Rows from block 7 of a small sound classifier, named by matrix and row number. Rows with one number belong to one channel. Each number is 200 + 20 x the weight over its row's rms, rounded and kept within 0 to 999. All counts start at 0.
After each channel's rows are labels from the 100 clips, of 14976, where the channel reaches its highest value: "responds to" is what is common among them. Only what is clearly more common there than usual is listed. The data: read English sentences (LibriTTS-R).
# convs1: first pointwise conv (model.blocks.7.convs.1.weight, 192x192x1), inputs 0-191
# convs3: second pointwise conv (model.blocks.7.convs.3.weight, 192x192x1, transposed), outputs 0-191

convs1.51,204,205,200,151,194,195,226,201,198,203,164,193,221,179,194,204,251,195,199,194,192,214,204,159,128,189,178,175,190,162,174,200,228,209,140,233,194,198,242,204,198,213,192,209,205,203,214,203,200,214,203,189,211,161,194,192,196,195,226,213,201,208,196,192,238,198,169,182,172,211,199,177,182,192,187,203,182,169,203,191,191,218,211,198,224,181,193,217,197,202,208,224,189,224,200,173,212,197,198,244,212,189,187,137,161,173,206,205,193,222,174,176,199,211,193,168,204,197,180,181,199,160,201,228,203,218,213,200,207,206,173,168,201,230,192,222,207,230,207,198,172,178,196,200,206,212,183,156,217,185,223,222,225,225,226,232,208,208,241,199,188,205,175,178,169,216,194,203,204,211,226,205,199,177,178,189,213,212,206,193,195,193,214,196,174,197,199,216,210,237,202,204
convs3.51,174,168,212,185,225,204,190,200,207,189,196,203,212,177,192,207,180,201,187,247,205,168,194,207,246,214,216,201,194,240,199,207,230,215,217,197,188,203,183,180,214,196,164,198,210,146,164,180,173,174,188,158,202,192,208,182,174,210,196,220,192,210,201,214,205,206,174,154,188,219,199,190,224,201,205,191,230,198,183,204,205,198,205,207,209,233,232,173,197,165,218,180,182,177,195,214,197,189,285,179,207,198,186,218,229,182,185,201,188,210,184,201,188,221,211,191,229,218,208,199,219,213,198,187,220,189,175,176,202,178,212,194,234,185,217,186,211,239,221,178,202,221,197,182,181,188,188,234,223,202,189,194,227,188,217,174,197,180,196,192,204,218,194,192,224,185,156,176,186,222,229,220,164,181,186,169,206,209,215,173,186,203,203,196,209,209,163,202,224,234,178,228
responds to: voice: female

convs1.49,163,178,181,190,189,225,202,198,189,210,171,219,197,201,238,188,197,189,213,200,167,200,184,199,187,209,188,185,184,197,199,201,209,208,217,204,157,176,173,184,200,172,193,186,192,179,193,226,214,201,196,187,200,196,148,213,217,176,218,236,174,204,225,195,180,211,223,192,149,221,226,215,184,196,206,257,154,186,196,211,193,174,206,197,195,209,248,223,149,206,215,201,214,204,186,215,199,206,194,182,208,212,208,223,195,210,238,212,168,186,207,208,192,204,185,230,194,198,209,213,236,227,199,241,207,224,177,189,204,212,226,193,202,223,210,202,186,160,210,238,238,221,194,175,173,199,197,228,188,192,172,199,185,207,192,160,168,193,232,193,199,212,196,189,179,216,200,199,195,197,238,216,224,177,230,235,225,199,222,189,193,162,167,209,190,187,202,201,163,191,201,190
convs3.49,209,183,180,180,182,189,210,201,189,198,194,205,199,201,203,191,178,189,208,187,183,175,166,226,201,224,217,199,165,203,203,216,207,188,186,192,219,219,199,194,192,203,232,199,196,224,196,244,210,178,197,203,187,207,195,208,195,181,200,184,231,211,255,245,231,198,241,185,203,195,251,205,235,171,229,220,195,193,145,169,203,203,233,211,175,190,190,205,199,226,187,195,187,190,181,174,202,206,176,229,221,195,164,195,235,196,241,194,165,212,221,232,236,227,203,192,168,216,214,233,207,228,180,228,204,189,189,220,179,231,166,178,214,214,203,176,177,235,172,205,215,216,182,231,195,208,206,201,210,219,208,226,212,210,193,208,205,197,225,210,227,196,227,182,190,170,201,263,212,212,191,225,201,219,219,186,224,198,205,195,183,189,204,209,221,201,183,177,201,213,200,180
responds to: voice: female

convs1.75,221,186,217,189,200,192,211,214,200,207,203,193,194,207,198,157,258,199,196,219,208,207,200,207,199,201,196,201,183,196,201,205,177,198,233,199,165,193,206,199,189,193,288,193,232,190,211,223,198,201,199,206,200,182,199,248,202,209,188,199,188,200,205,202,193,184,198,180,194,208,205,239,196,161,194,191,206,181,213,202,208,203,229,198,180,148,187,200,239,200,205,189,197,201,192,195,196,197,190,210,201,200,113,208,204,193,194,157,193,196,192,205,148,199,223,221,208,203,208,193,228,196,200,212,198,199,188,216,200,200,170,202,195,183,201,238,186,239,195,188,194,176,200,209,196,194,263,195,200,197,217,187,167,198,202,213,206,180,149,223,219,185,214,203,204,206,206,137,204,178,206,191,214,183,170,220,229,227,185,242,220,195,223,192,208,196,200,200,184,205,199,169
convs3.75,197,197,204,220,205,199,191,188,200,188,217,203,149,202,201,191,146,200,219,200,204,174,206,195,195,197,187,201,221,205,198,199,155,200,186,196,216,198,203,196,206,199,270,208,198,176,165,165,198,193,204,223,199,213,186,204,220,210,221,201,203,198,182,198,200,179,209,176,183,161,200,199,153,170,207,209,172,202,154,222,196,194,216,210,193,199,172,179,216,196,175,200,201,248,199,280,200,184,191,184,229,177,207,198,211,234,181,233,197,198,191,188,211,201,206,216,198,187,237,202,140,187,177,222,207,219,174,198,196,180,194,224,226,213,207,196,201,196,165,197,194,243,199,204,190,198,194,203,200,197,206,158,178,214,199,197,187,209,140,185,183,208,195,197,192,153,176,210,200,200,200,212,210,197,198,190,187,226,200,203,184,183,186,198,169,208,207,201,186,204,242,159
responds to: voice: female

convs1.36,203,202,120,212,173,214,200,202,193,164,199,209,193,185,191,203,172,215,204,179,186,206,212,204,174,184,197,230,194,198,204,189,191,200,215,202,180,231,188,196,191,203,227,172,178,198,237,126,202,225,223,212,229,198,185,232,228,219,197,179,192,176,180,204,216,209,141,211,179,202,212,192,153,240,210,214,191,205,218,201,207,242,208,194,123,204,207,203,180,202,197,202,197,203,188,191,203,237,204,211,204,220,229,171,202,193,202,190,195,208,202,200,173,203,200,215,206,198,191,165,233,186,196,184,198,190,203,214,230,185,193,223,195,221,233,202,214,222,199,166,200,208,219,180,207,219,216,199,191,198,207,189,198,188,201,195,203,175,194,211,221,205,201,195,131,208,193,174,192,175,221,225,178,197,195,165,200,175,204,197,239,167,202,191,205,208,201,195,193,201,201,196
convs3.36,177,214,182,190,200,203,204,189,198,207,202,211,206,169,161,189,190,208,219,214,220,208,178,230,177,226,186,186,177,177,128,129,195,177,219,209,197,191,181,200,204,189,167,167,181,186,223,188,213,176,197,189,206,218,178,178,215,225,173,217,188,204,174,194,178,221,147,182,210,212,226,172,178,157,201,226,217,202,218,192,209,166,191,170,222,191,173,192,160,197,206,176,178,218,190,212,208,188,132,196,199,217,226,206,201,205,212,209,194,202,207,198,229,190,203,200,200,204,197,171,199,196,208,200,231,206,192,203,216,199,214,217,205,213,215,198,214,199,171,198,173,198,212,170,248,201,201,164,190,214,233,246,181,248,215,225,195,197,236,202,209,200,195,208,201,228,180,203,177,197,204,175,183,210,189,184,189,198,195,176,205,194,194,191,192,221,224,198,205,217,192,215
responds to: voice: female

convs1.100,175,218,199,200,184,214,217,201,214,204,203,192,218,200,221,168,189,201,232,236,220,200,195,220,186,224,171,227,190,196,224,211,188,211,208,227,217,210,187,225,199,231,202,198,178,216,174,218,206,183,196,142,191,196,192,192,198,223,199,197,186,206,226,185,154,186,179,202,217,200,200,216,200,235,219,208,174,203,186,201,147,228,192,175,205,200,191,197,202,200,211,183,215,212,215,218,224,189,175,198,164,228,210,205,205,204,201,205,186,187,213,190,215,142,223,200,191,207,213,200,193,221,175,187,210,192,234,199,205,200,199,174,198,178,216,253,192,210,182,184,115,173,196,231,130,199,224,204,219,168,192,199,190,216,194,241,207,171,207,194,222,202,232,176,214,220,178,183,218,240,222,201,215,187,188,194,183,215,215,180,216,204,185,181,205,210,201,190,200,196,202,174
convs3.100,204,206,198,169,209,191,224,153,198,222,212,163,216,204,213,171,244,212,204,220,201,220,176,195,210,211,212,209,166,232,184,214,234,222,224,175,199,206,203,172,178,244,194,185,164,199,202,230,192,216,208,208,200,211,233,193,172,186,218,180,194,181,239,190,202,208,195,240,214,190,220,211,191,193,197,220,200,203,179,217,191,234,174,186,184,215,244,205,177,224,223,235,205,182,190,199,203,229,232,199,180,239,200,202,170,220,188,202,199,203,221,206,192,211,228,181,190,193,215,209,168,207,162,193,180,223,238,172,202,204,212,210,202,202,191,204,204,200,205,199,174,187,202,199,194,215,211,221,228,196,166,186,223,221,204,180,215,201,188,162,175,222,215,196,210,190,220,184,236,225,172,207,200,235,163,181,195,202,194,201,216,193,192,233,254,143,191,223,189,195,183,190
responds to: voice: female

convs1.93,206,169,199,175,171,192,189,191,205,172,230,200,209,199,193,211,181,226,189,212,188,192,197,202,201,220,138,241,225,214,183,190,178,209,166,190,231,193,166,186,177,207,198,200,208,215,140,246,199,183,223,192,196,219,240,167,199,157,196,215,180,160,190,186,214,196,200,198,186,198,163,242,227,146,201,207,175,207,170,200,231,174,207,220,186,171,196,155,228,196,211,192,201,239,213,221,182,198,203,171,191,209,209,170,225,184,170,202,208,195,185,227,196,198,196,208,191,204,199,187,209,179,198,155,202,217,184,180,198,182,211,183,200,186,175,204,190,200,216,236,213,188,212,198,201,195,178,232,192,220,200,211,200,184,244,203,210,209,169,196,202,158,205,203,220,215,190,242,204,231,187,214,209,201,194,209,164,217,187,200,222,205,190,191,209,198,191,192,178,200,193,203
convs3.93,220,166,209,200,186,176,203,194,193,203,212,208,179,223,247,180,209,155,177,197,187,203,200,209,173,190,199,169,174,173,194,193,179,210,221,105,190,184,230,234,159,221,212,208,209,183,186,205,245,189,197,184,199,216,223,187,230,189,200,188,198,226,180,217,211,202,190,243,201,204,179,171,191,206,208,187,200,240,193,212,198,249,229,201,201,164,236,204,176,170,214,217,186,221,197,184,184,190,231,212,197,213,179,182,205,198,169,193,201,203,172,190,195,203,192,205,178,209,192,196,245,218,199,185,173,216,216,193,198,217,187,196,189,241,201,196,206,205,190,212,226,210,193,214,206,187,168,224,225,180,215,184,215,221,193,180,176,187,210,204,172,199,199,216,252,186,208,209,192,199,185,193,181,178,211,183,231,202,201,200,241,220,205,224,208,200,231,215,204,191,188,202
responds to: voice: male

convs1.142,208,264,193,191,214,217,217,205,247,208,195,200,215,207,147,200,210,204,183,182,185,200,189,197,212,196,226,197,207,203,196,169,213,207,206,225,188,199,176,220,217,190,169,177,233,225,179,208,169,202,202,214,203,201,264,200,178,201,226,187,195,226,199,202,201,199,209,218,154,203,204,203,181,200,196,205,228,224,191,199,177,198,205,215,207,196,225,189,200,211,222,255,234,211,196,187,193,195,192,225,191,213,186,154,202,210,226,175,191,212,220,193,241,159,212,175,205,180,164,202,190,202,199,176,206,193,177,193,202,186,184,195,204,154,208,208,265,259,178,207,206,197,208,209,191,230,210,182,194,201,209,211,207,186,207,207,216,200,187,200,194,221,233,205,234,164,184,207,241,237,200,195,206,194,220,203,209,189,198,178,222,231,220,193,196,212,167,225,200,225,197,192
convs3.142,192,138,198,201,218,172,203,197,156,174,219,191,214,190,192,207,205,214,214,188,223,210,223,219,178,218,209,189,187,192,183,235,164,204,208,193,199,251,207,187,214,187,210,205,201,185,189,204,200,206,201,185,155,166,164,204,178,205,219,200,195,207,205,205,181,248,205,187,189,204,188,182,200,203,173,184,218,153,198,188,200,166,228,201,201,193,208,211,196,200,194,207,187,201,193,189,177,187,213,199,191,208,186,163,155,224,153,205,200,167,189,205,197,198,229,202,194,175,203,189,190,184,184,238,217,180,179,200,204,197,192,193,192,200,211,201,185,177,212,232,173,184,192,195,193,159,189,185,200,184,178,227,202,221,233,203,161,200,167,183,180,189,213,250,196,201,186,177,210,204,168,171,204,227,196,215,243,200,206,192,172,218,227,220,259,200,163,225,185,201,167,188
responds to: voice: male

convs1.40,192,182,226,193,219,195,214,238,177,183,228,222,194,203,221,178,211,214,173,227,207,203,186,214,189,181,195,212,205,237,193,212,180,192,246,190,212,188,171,219,187,180,222,217,197,205,197,171,190,256,202,219,209,179,194,159,202,168,182,221,194,238,215,197,175,229,220,211,176,226,220,225,230,181,190,187,229,184,174,186,179,208,207,192,233,193,209,202,179,202,209,185,205,231,164,192,197,192,193,189,202,132,199,223,206,202,238,206,227,249,185,198,203,204,186,210,185,205,188,203,237,224,226,195,217,215,218,200,203,228,218,199,196,202,232,173,233,188,182,184,224,192,182,182,234,170,187,196,186,201,196,233,211,195,167,203,224,228,202,203,195,208,209,198,204,204,197,237,192,191,218,227,190,184,239,172,181,194,196,239,166,189,196,200,194,214,200,227,183,202,198,231
convs3.40,225,201,168,201,201,175,199,217,215,198,199,160,144,208,192,210,213,214,193,192,190,201,205,201,202,201,218,174,220,160,241,212,253,202,183,200,181,200,220,182,190,210,235,235,194,208,207,180,200,214,199,227,187,208,205,232,236,153,209,192,218,235,224,200,235,152,239,211,204,202,177,231,235,217,202,190,170,214,187,182,197,245,182,245,171,201,185,214,192,240,194,199,165,176,207,160,186,181,197,163,218,145,226,179,203,192,200,171,200,204,203,183,214,194,179,239,206,195,196,226,200,201,216,213,210,195,197,212,196,219,204,212,217,229,187,210,206,192,219,203,217,208,229,224,206,188,200,177,193,196,155,176,228,182,191,205,216,199,178,215,187,197,197,208,215,170,219,241,201,198,190,228,209,181,217,213,203,202,184,216,175,206,205,190,200,200,203,200,199,194,188,198
responds to: voice: female

convs1.189,167,185,192,219,201,202,202,175,173,208,250,196,199,178,194,192,200,202,199,175,179,228,220,221,218,196,209,210,192,197,186,173,232,212,188,210,201,203,200,199,215,201,191,240,205,217,202,200,145,240,225,207,168,213,199,196,188,205,177,218,205,142,189,185,191,245,203,217,194,193,202,203,180,208,194,183,191,190,204,203,208,209,216,199,183,164,227,250,218,195,200,208,239,185,210,202,185,230,197,176,211,192,171,214,178,271,197,211,195,192,154,210,212,180,179,200,225,214,209,190,158,175,224,235,217,234,207,192,189,209,194,202,187,218,207,219,160,169,187,231,216,194,198,170,202,218,203,194,239,191,215,171,176,208,216,211,205,186,173,196,202,216,240,195,221,201,192,190,195,229,189,182,177,205,204,217,183,198,196,180,175,203,229,152,215,183,214,210,183,227,205,202
convs3.189,168,195,203,186,161,192,208,161,212,197,221,192,198,185,231,222,200,180,239,197,211,231,169,189,206,204,230,218,182,197,189,182,199,201,244,207,181,208,193,227,183,180,184,222,197,218,200,199,200,178,190,221,192,223,197,207,189,219,232,233,201,167,214,187,184,196,219,199,208,188,173,214,185,176,182,183,220,177,215,178,192,177,227,152,215,182,176,209,190,186,168,185,206,202,221,211,187,233,227,187,223,169,194,198,200,261,213,195,211,155,190,207,183,212,214,199,207,182,217,196,175,185,191,188,191,234,181,212,196,201,238,198,179,195,210,197,222,269,188,238,180,199,190,182,211,156,193,199,210,197,199,202,193,214,200,212,185,182,223,201,196,203,181,204,196,154,189,196,199,209,199,211,201,244,182,257,171,185,178,223,193,212,169,230,192,212,198,188,198,218,208,167
responds to: voice: male

convs1.53,184,230,185,190,198,235,240,179,222,191,177,198,198,187,200,205,228,188,204,200,217,187,229,224,179,191,233,212,179,188,196,177,178,196,188,235,232,185,204,197,231,198,201,171,206,202,187,216,216,204,196,234,224,204,192,217,213,212,184,186,200,202,212,202,221,197,203,200,227,189,229,153,223,212,200,224,241,195,211,195,204,207,220,234,207,175,220,190,230,236,185,211,213,214,200,222,218,211,206,211,202,191,172,203,186,212,203,208,215,186,215,222,184,199,199,145,197,190,196,154,185,212,199,200,178,203,179,192,202,242,229,240,211,207,191,194,211,223,233,202,177,202,200,194,221,212,215,202,168,200,221,209,195,195,196,227,210,204,191,169,196,175,214,173,199,192,143,196,245,208,201,145,200,227,180,194,212,155,166,187,228,202,244,212,182,177,224,161,208,199,232,200
convs3.53,183,249,180,200,198,227,193,206,200,211,229,208,221,205,193,201,202,152,167,201,178,209,206,192,207,192,200,222,200,189,207,193,199,228,182,254,196,214,202,193,229,233,191,211,180,199,188,193,156,201,158,240,218,196,216,218,200,219,208,183,204,176,211,204,204,232,198,197,208,204,223,240,212,220,175,192,199,200,224,216,210,203,190,202,219,218,197,207,208,177,218,205,193,200,170,180,206,217,212,201,212,187,201,256,208,204,200,215,208,207,197,153,216,191,207,179,196,173,199,179,191,205,172,190,137,208,182,214,197,194,186,194,203,222,198,218,201,192,186,194,214,208,179,155,188,201,203,207,202,222,170,204,261,190,188,191,171,199,215,215,232,208,217,248,197,178,188,197,203,153,191,196,275,181,202,188,199,184,207,199,199,211,187,240,209,202,216,159,229,209,197,209
responds to: voice: male

convs1.70,224,187,205,189,220,207,202,193,191,196,206,206,208,216,214,206,209,204,214,203,184,201,186,205,198,226,208,220,188,156,207,173,200,198,201,274,212,221,213,209,173,167,195,196,206,212,199,183,198,216,219,202,199,208,193,204,201,213,220,182,195,170,196,240,167,186,210,187,209,200,193,188,200,189,206,220,218,208,201,234,211,226,201,194,148,159,219,207,201,202,205,186,218,228,220,211,245,163,198,194,174,220,194,145,204,200,186,219,189,207,186,202,229,190,173,172,212,214,182,203,208,188,185,205,135,161,206,253,195,238,215,206,219,201,184,196,193,206,202,190,195,212,176,205,241,157,199,237,223,199,187,198,193,225,216,141,193,207,163,188,200,191,180,197,192,232,193,213,212,200,166,202,194,211,179,202,206,222,199,179,190,207,201,157,178,216,208,197,181,205,153,209
convs3.70,173,161,184,206,209,203,198,196,197,182,203,229,212,191,207,168,185,219,156,167,215,201,202,220,218,234,185,208,217,175,217,195,202,192,187,225,214,230,199,205,199,200,189,194,202,230,206,247,172,176,220,210,229,196,227,191,203,165,171,221,191,208,217,223,194,207,193,200,200,183,211,216,199,216,173,210,206,213,180,202,187,197,197,217,217,186,209,181,178,180,190,201,238,228,207,191,233,121,180,162,194,175,200,203,225,199,184,225,192,228,183,181,216,191,195,202,184,199,239,198,231,211,199,215,199,267,224,216,202,237,231,199,171,199,191,215,170,201,196,204,208,199,197,142,171,180,171,198,165,201,209,188,171,248,161,176,175,191,200,175,202,187,182,223,204,189,209,198,187,199,224,193,205,202,203,192,188,192,176,205,207,198,211,217,193,208,222,192,230,193,186,192
responds to: voice: male

convs1.82,208,199,217,239,209,204,202,210,230,196,193,197,193,213,188,190,212,167,226,191,196,200,234,194,199,207,195,134,223,209,197,203,173,202,200,196,217,186,193,196,163,187,171,194,254,203,178,277,212,213,204,203,202,181,188,190,214,218,221,183,192,227,191,197,204,215,206,159,229,183,159,179,162,171,206,195,206,187,192,199,201,196,204,225,216,204,167,192,177,200,216,181,187,194,190,213,198,164,200,218,206,221,208,164,199,173,218,208,212,209,196,193,228,195,178,181,225,213,205,198,189,204,215,178,200,184,191,196,204,208,163,147,197,188,128,190,206,200,199,225,196,194,179,236,187,192,189,183,207,191,196,235,217,191,200,214,212,211,190,209,204,205,218,212,200,198,202,263,200,203,184,216,253,169,209,240,209,211,202,182,163,196,207,208,190,206,199,175,215,199,195,202
convs3.82,222,181,209,203,195,199,246,222,195,209,200,218,183,194,215,212,240,208,192,193,209,248,232,191,202,204,221,248,201,199,192,196,189,195,202,191,183,202,214,198,183,202,217,177,170,273,203,187,202,207,206,207,187,203,196,226,214,198,215,195,224,204,223,194,210,166,203,195,188,195,190,178,136,196,215,229,208,176,187,199,219,201,195,194,170,179,202,212,198,212,187,210,184,214,210,195,192,229,157,214,201,195,196,132,183,186,164,188,205,222,238,208,194,194,163,203,199,176,193,193,187,207,205,156,186,211,206,218,202,193,220,228,198,211,223,202,179,226,192,190,220,210,191,235,196,198,203,205,243,208,232,190,227,188,204,212,200,220,189,202,210,200,194,197,181,206,258,177,205,228,198,208,179,192,211,193,210,220,188,216,144,197,211,185,215,191,134,210,200,216,212,195
responds to: voice: male

convs1.72,213,185,208,197,199,204,187,200,204,204,183,189,218,190,201,205,145,195,209,199,212,170,206,221,181,169,178,204,223,192,181,164,228,211,198,216,249,230,194,222,201,200,216,233,216,200,228,213,209,214,199,236,198,165,224,187,205,205,225,188,162,205,222,221,207,198,213,184,166,180,176,201,198,186,213,212,154,196,188,224,189,185,209,205,194,195,217,200,175,208,195,196,191,224,182,237,167,216,179,254,214,207,211,197,162,193,181,232,179,176,225,180,213,202,175,218,208,202,188,204,242,188,177,203,228,229,204,222,183,178,233,231,203,201,198,200,167,180,243,224,151,231,206,207,182,200,210,195,196,217,175,193,188,205,199,228,201,201,233,191,209,250,201,205,168,184,186,219,207,222,213,199,209,228,192,198,195,159,214,238,167,205,163,199,219,205,192,187,183,203,192,201
convs3.72,197,199,183,168,122,219,222,203,193,186,179,232,193,206,208,194,210,201,197,204,199,153,173,216,198,162,186,205,218,206,180,195,175,204,189,187,198,149,188,184,197,183,181,242,185,198,159,165,174,194,215,176,197,200,180,219,210,183,198,203,190,173,196,200,212,212,181,226,215,217,213,205,200,200,206,225,213,214,217,203,248,186,209,219,178,204,203,157,221,209,168,228,186,218,205,176,195,169,191,191,188,194,247,175,197,209,200,194,171,185,203,154,220,170,158,213,207,177,212,196,209,185,195,199,214,213,183,208,203,214,194,183,176,225,188,194,203,207,181,180,190,181,199,180,213,224,204,211,224,201,177,209,201,163,219,213,186,206,182,204,205,200,196,184,189,175,194,201,183,196,202,203,210,223,200,245,243,200,217,209,216,144,236,191,191,197,207,205,140,215,206,200
responds to: voice: male

convs1.13,202,165,188,167,181,223,218,204,204,185,191,184,203,182,218,180,185,207,212,218,196,230,210,238,199,194,235,200,197,225,206,190,201,201,199,225,214,192,220,201,196,177,208,211,228,200,231,194,202,194,198,191,212,213,188,191,220,196,175,186,215,206,209,219,198,189,178,182,221,205,181,181,224,145,214,190,203,221,217,256,201,189,202,168,205,209,234,241,187,216,222,199,144,219,183,184,221,224,208,200,218,206,215,224,193,189,219,202,221,170,190,211,200,249,207,196,204,201,213,188,201,186,186,225,210,186,201,203,207,217,205,172,203,230,233,198,206,196,202,181,212,200,207,214,193,214,206,199,181,200,218,165,232,201,212,193,190,216,178,194,147,196,207,198,168,221,175,186,203,204,209,224,244,198,194,195,213,191,120,226,150,215,212,231,254,175,190,211,226,200,195,175
convs3.13,194,212,203,205,171,200,201,220,204,203,198,217,153,201,208,212,200,205,202,184,195,195,203,169,201,200,184,199,150,221,189,201,206,229,215,193,224,192,179,216,191,178,192,214,215,236,200,222,200,218,231,217,219,241,148,196,211,202,202,229,163,168,200,191,195,196,217,199,225,199,178,199,195,214,187,197,194,207,196,187,207,188,202,151,157,208,204,219,212,195,192,240,200,211,205,205,201,213,223,214,203,230,235,210,202,166,184,211,211,188,161,169,233,207,214,157,186,177,204,198,195,204,231,202,168,256,189,208,176,192,212,207,187,202,217,202,229,192,189,176,165,210,177,204,172,250,208,201,175,168,164,227,175,225,202,181,219,239,197,219,210,196,213,184,201,165,186,207,182,236,193,208,192,186,212,225,211,218,212,191,219,234,167,200,203,214,212,173,204,217,212,155
responds to: voice: female

convs1.190,209,172,248,229,209,199,184,166,156,177,201,165,190,198,200,205,209,197,210,210,208,209,189,198,203,193,203,188,188,204,190,200,200,156,214,201,211,198,181,185,194,237,201,207,201,210,202,217,189,213,187,187,209,196,214,201,201,218,195,193,202,200,206,220,216,198,204,196,214,211,211,181,228,205,182,198,207,128,200,203,190,197,167,169,154,232,178,170,201,201,193,206,248,203,195,216,209,233,208,174,199,201,150,193,208,206,219,180,200,167,172,178,177,192,208,218,171,207,210,186,182,194,219,205,244,239,233,188,183,199,207,187,212,215,202,222,191,162,181,209,210,195,190,204,192,189,222,203,222,191,229,156,206,170,197,241,242,234,195,186,192,188,208,177,174,170,191,211,219,151,216,199,191,194,195,196,200,200,144,168,203,168,213,179,191,187,204,243,222,213,205,193
convs3.190,204,219,206,210,162,182,222,141,240,194,194,195,220,196,208,210,209,197,203,224,243,223,223,178,208,210,205,204,172,164,201,188,213,191,200,204,178,218,197,206,199,126,189,213,193,225,205,226,189,188,200,223,187,224,176,195,171,176,192,178,178,193,201,205,202,195,205,198,208,199,206,186,199,197,208,216,187,196,189,192,181,181,206,207,188,206,199,198,212,159,164,202,252,210,206,213,171,231,214,203,207,222,224,198,210,209,173,187,181,190,211,211,239,200,180,182,212,172,196,201,177,178,199,175,198,177,196,201,195,185,252,185,198,199,180,176,207,218,192,236,172,194,212,217,216,195,217,177,199,204,176,184,154,168,185,202,145,186,200,200,171,219,184,203,200,204,165,195,184,208,201,204,155,199,164,243,218,191,187,220,193,175,169,186,213,195,188,213,202,250,225,206
responds to: voice: male

convs1.158,207,200,215,156,208,221,199,211,274,201,199,151,201,227,174,193,183,190,234,215,194,203,193,195,189,199,178,224,233,196,199,201,229,207,187,176,218,186,216,190,223,203,216,215,202,197,203,208,199,213,198,232,205,183,208,179,190,182,204,217,196,176,204,204,242,194,203,190,162,175,166,264,190,149,206,199,154,203,222,196,207,185,215,209,167,236,214,173,199,211,205,196,165,179,222,194,196,185,211,208,202,192,201,190,158,202,165,197,209,216,216,192,252,203,163,229,203,170,197,217,190,204,199,166,204,162,199,197,211,226,218,171,196,206,183,192,218,176,211,221,202,177,239,213,189,204,195,185,195,201,201,166,203,186,192,211,186,197,189,199,218,202,183,204,211,162,198,216,198,212,205,169,215,183,175,232,201,198,188,164,211,218,242,200,185,200,181,225,197,206,188,216
convs3.158,219,199,241,181,221,209,197,195,197,210,199,234,198,182,228,219,209,177,182,170,189,164,209,233,193,214,193,198,218,218,185,202,141,209,206,205,180,197,194,211,206,196,192,220,211,179,191,194,222,188,206,187,183,211,190,243,206,187,211,213,190,226,201,200,170,171,218,204,226,225,204,204,219,224,217,208,186,223,208,210,194,193,219,241,166,211,218,203,210,200,191,229,175,213,215,202,178,217,216,172,193,186,213,200,235,187,220,205,200,212,222,171,173,223,201,231,157,164,178,184,196,198,215,177,204,210,200,196,171,224,170,200,226,194,230,183,197,236,186,233,204,238,233,185,222,182,167,205,191,199,233,192,213,211,198,200,215,208,195,212,198,233,210,159,222,192,225,202,162,213,216,187,196,156,238,218,233,185,200,201,221,144,209,209,167,190,205,192,183,188,228,230
responds to: voice: male

convs1.25,204,238,198,204,158,182,212,195,210,201,188,212,144,185,187,181,198,195,211,201,212,204,167,184,205,173,184,200,234,212,208,226,199,194,202,177,197,203,200,165,256,206,244,212,215,215,177,207,214,212,189,204,201,224,200,182,223,188,195,197,203,173,232,165,202,187,193,215,192,199,186,206,190,221,192,204,214,172,191,231,231,146,212,197,180,200,209,205,192,197,181,232,198,249,196,161,192,198,185,182,201,232,198,183,191,199,234,184,179,181,185,217,182,194,232,217,202,215,162,199,198,156,153,191,220,181,189,235,205,201,173,198,203,155,162,220,153,159,215,206,197,201,179,207,201,201,198,213,217,205,186,196,205,174,188,200,204,217,189,199,217,220,204,153,193,183,233,185,200,196,208,200,186,201,188,167,191,224,178,208,187,223,240,182,207,193,199,207,185,170,199,222
convs3.25,162,198,195,204,164,208,229,207,222,196,235,215,186,198,252,215,207,195,188,208,201,176,226,215,183,230,212,244,185,163,165,176,195,244,211,203,184,175,217,199,167,204,209,194,172,148,206,204,184,218,200,198,193,223,217,196,192,202,217,203,188,182,189,201,186,170,206,166,217,195,237,216,191,200,190,181,196,196,174,209,222,198,217,245,196,196,188,232,222,193,175,191,220,183,237,181,174,182,197,203,204,185,200,194,206,192,181,201,209,220,162,194,232,197,217,254,194,203,250,173,156,205,203,212,209,172,212,195,193,225,203,215,207,205,189,196,204,198,216,205,211,201,187,246,189,194,191,187,196,202,177,205,158,225,195,191,178,184,204,245,170,191,168,181,218,182,217,181,189,211,172,187,195,222,218,220,204,161,209,178,215,205,225,175,204,190,191,180,168,198,190,192
responds to: voice: male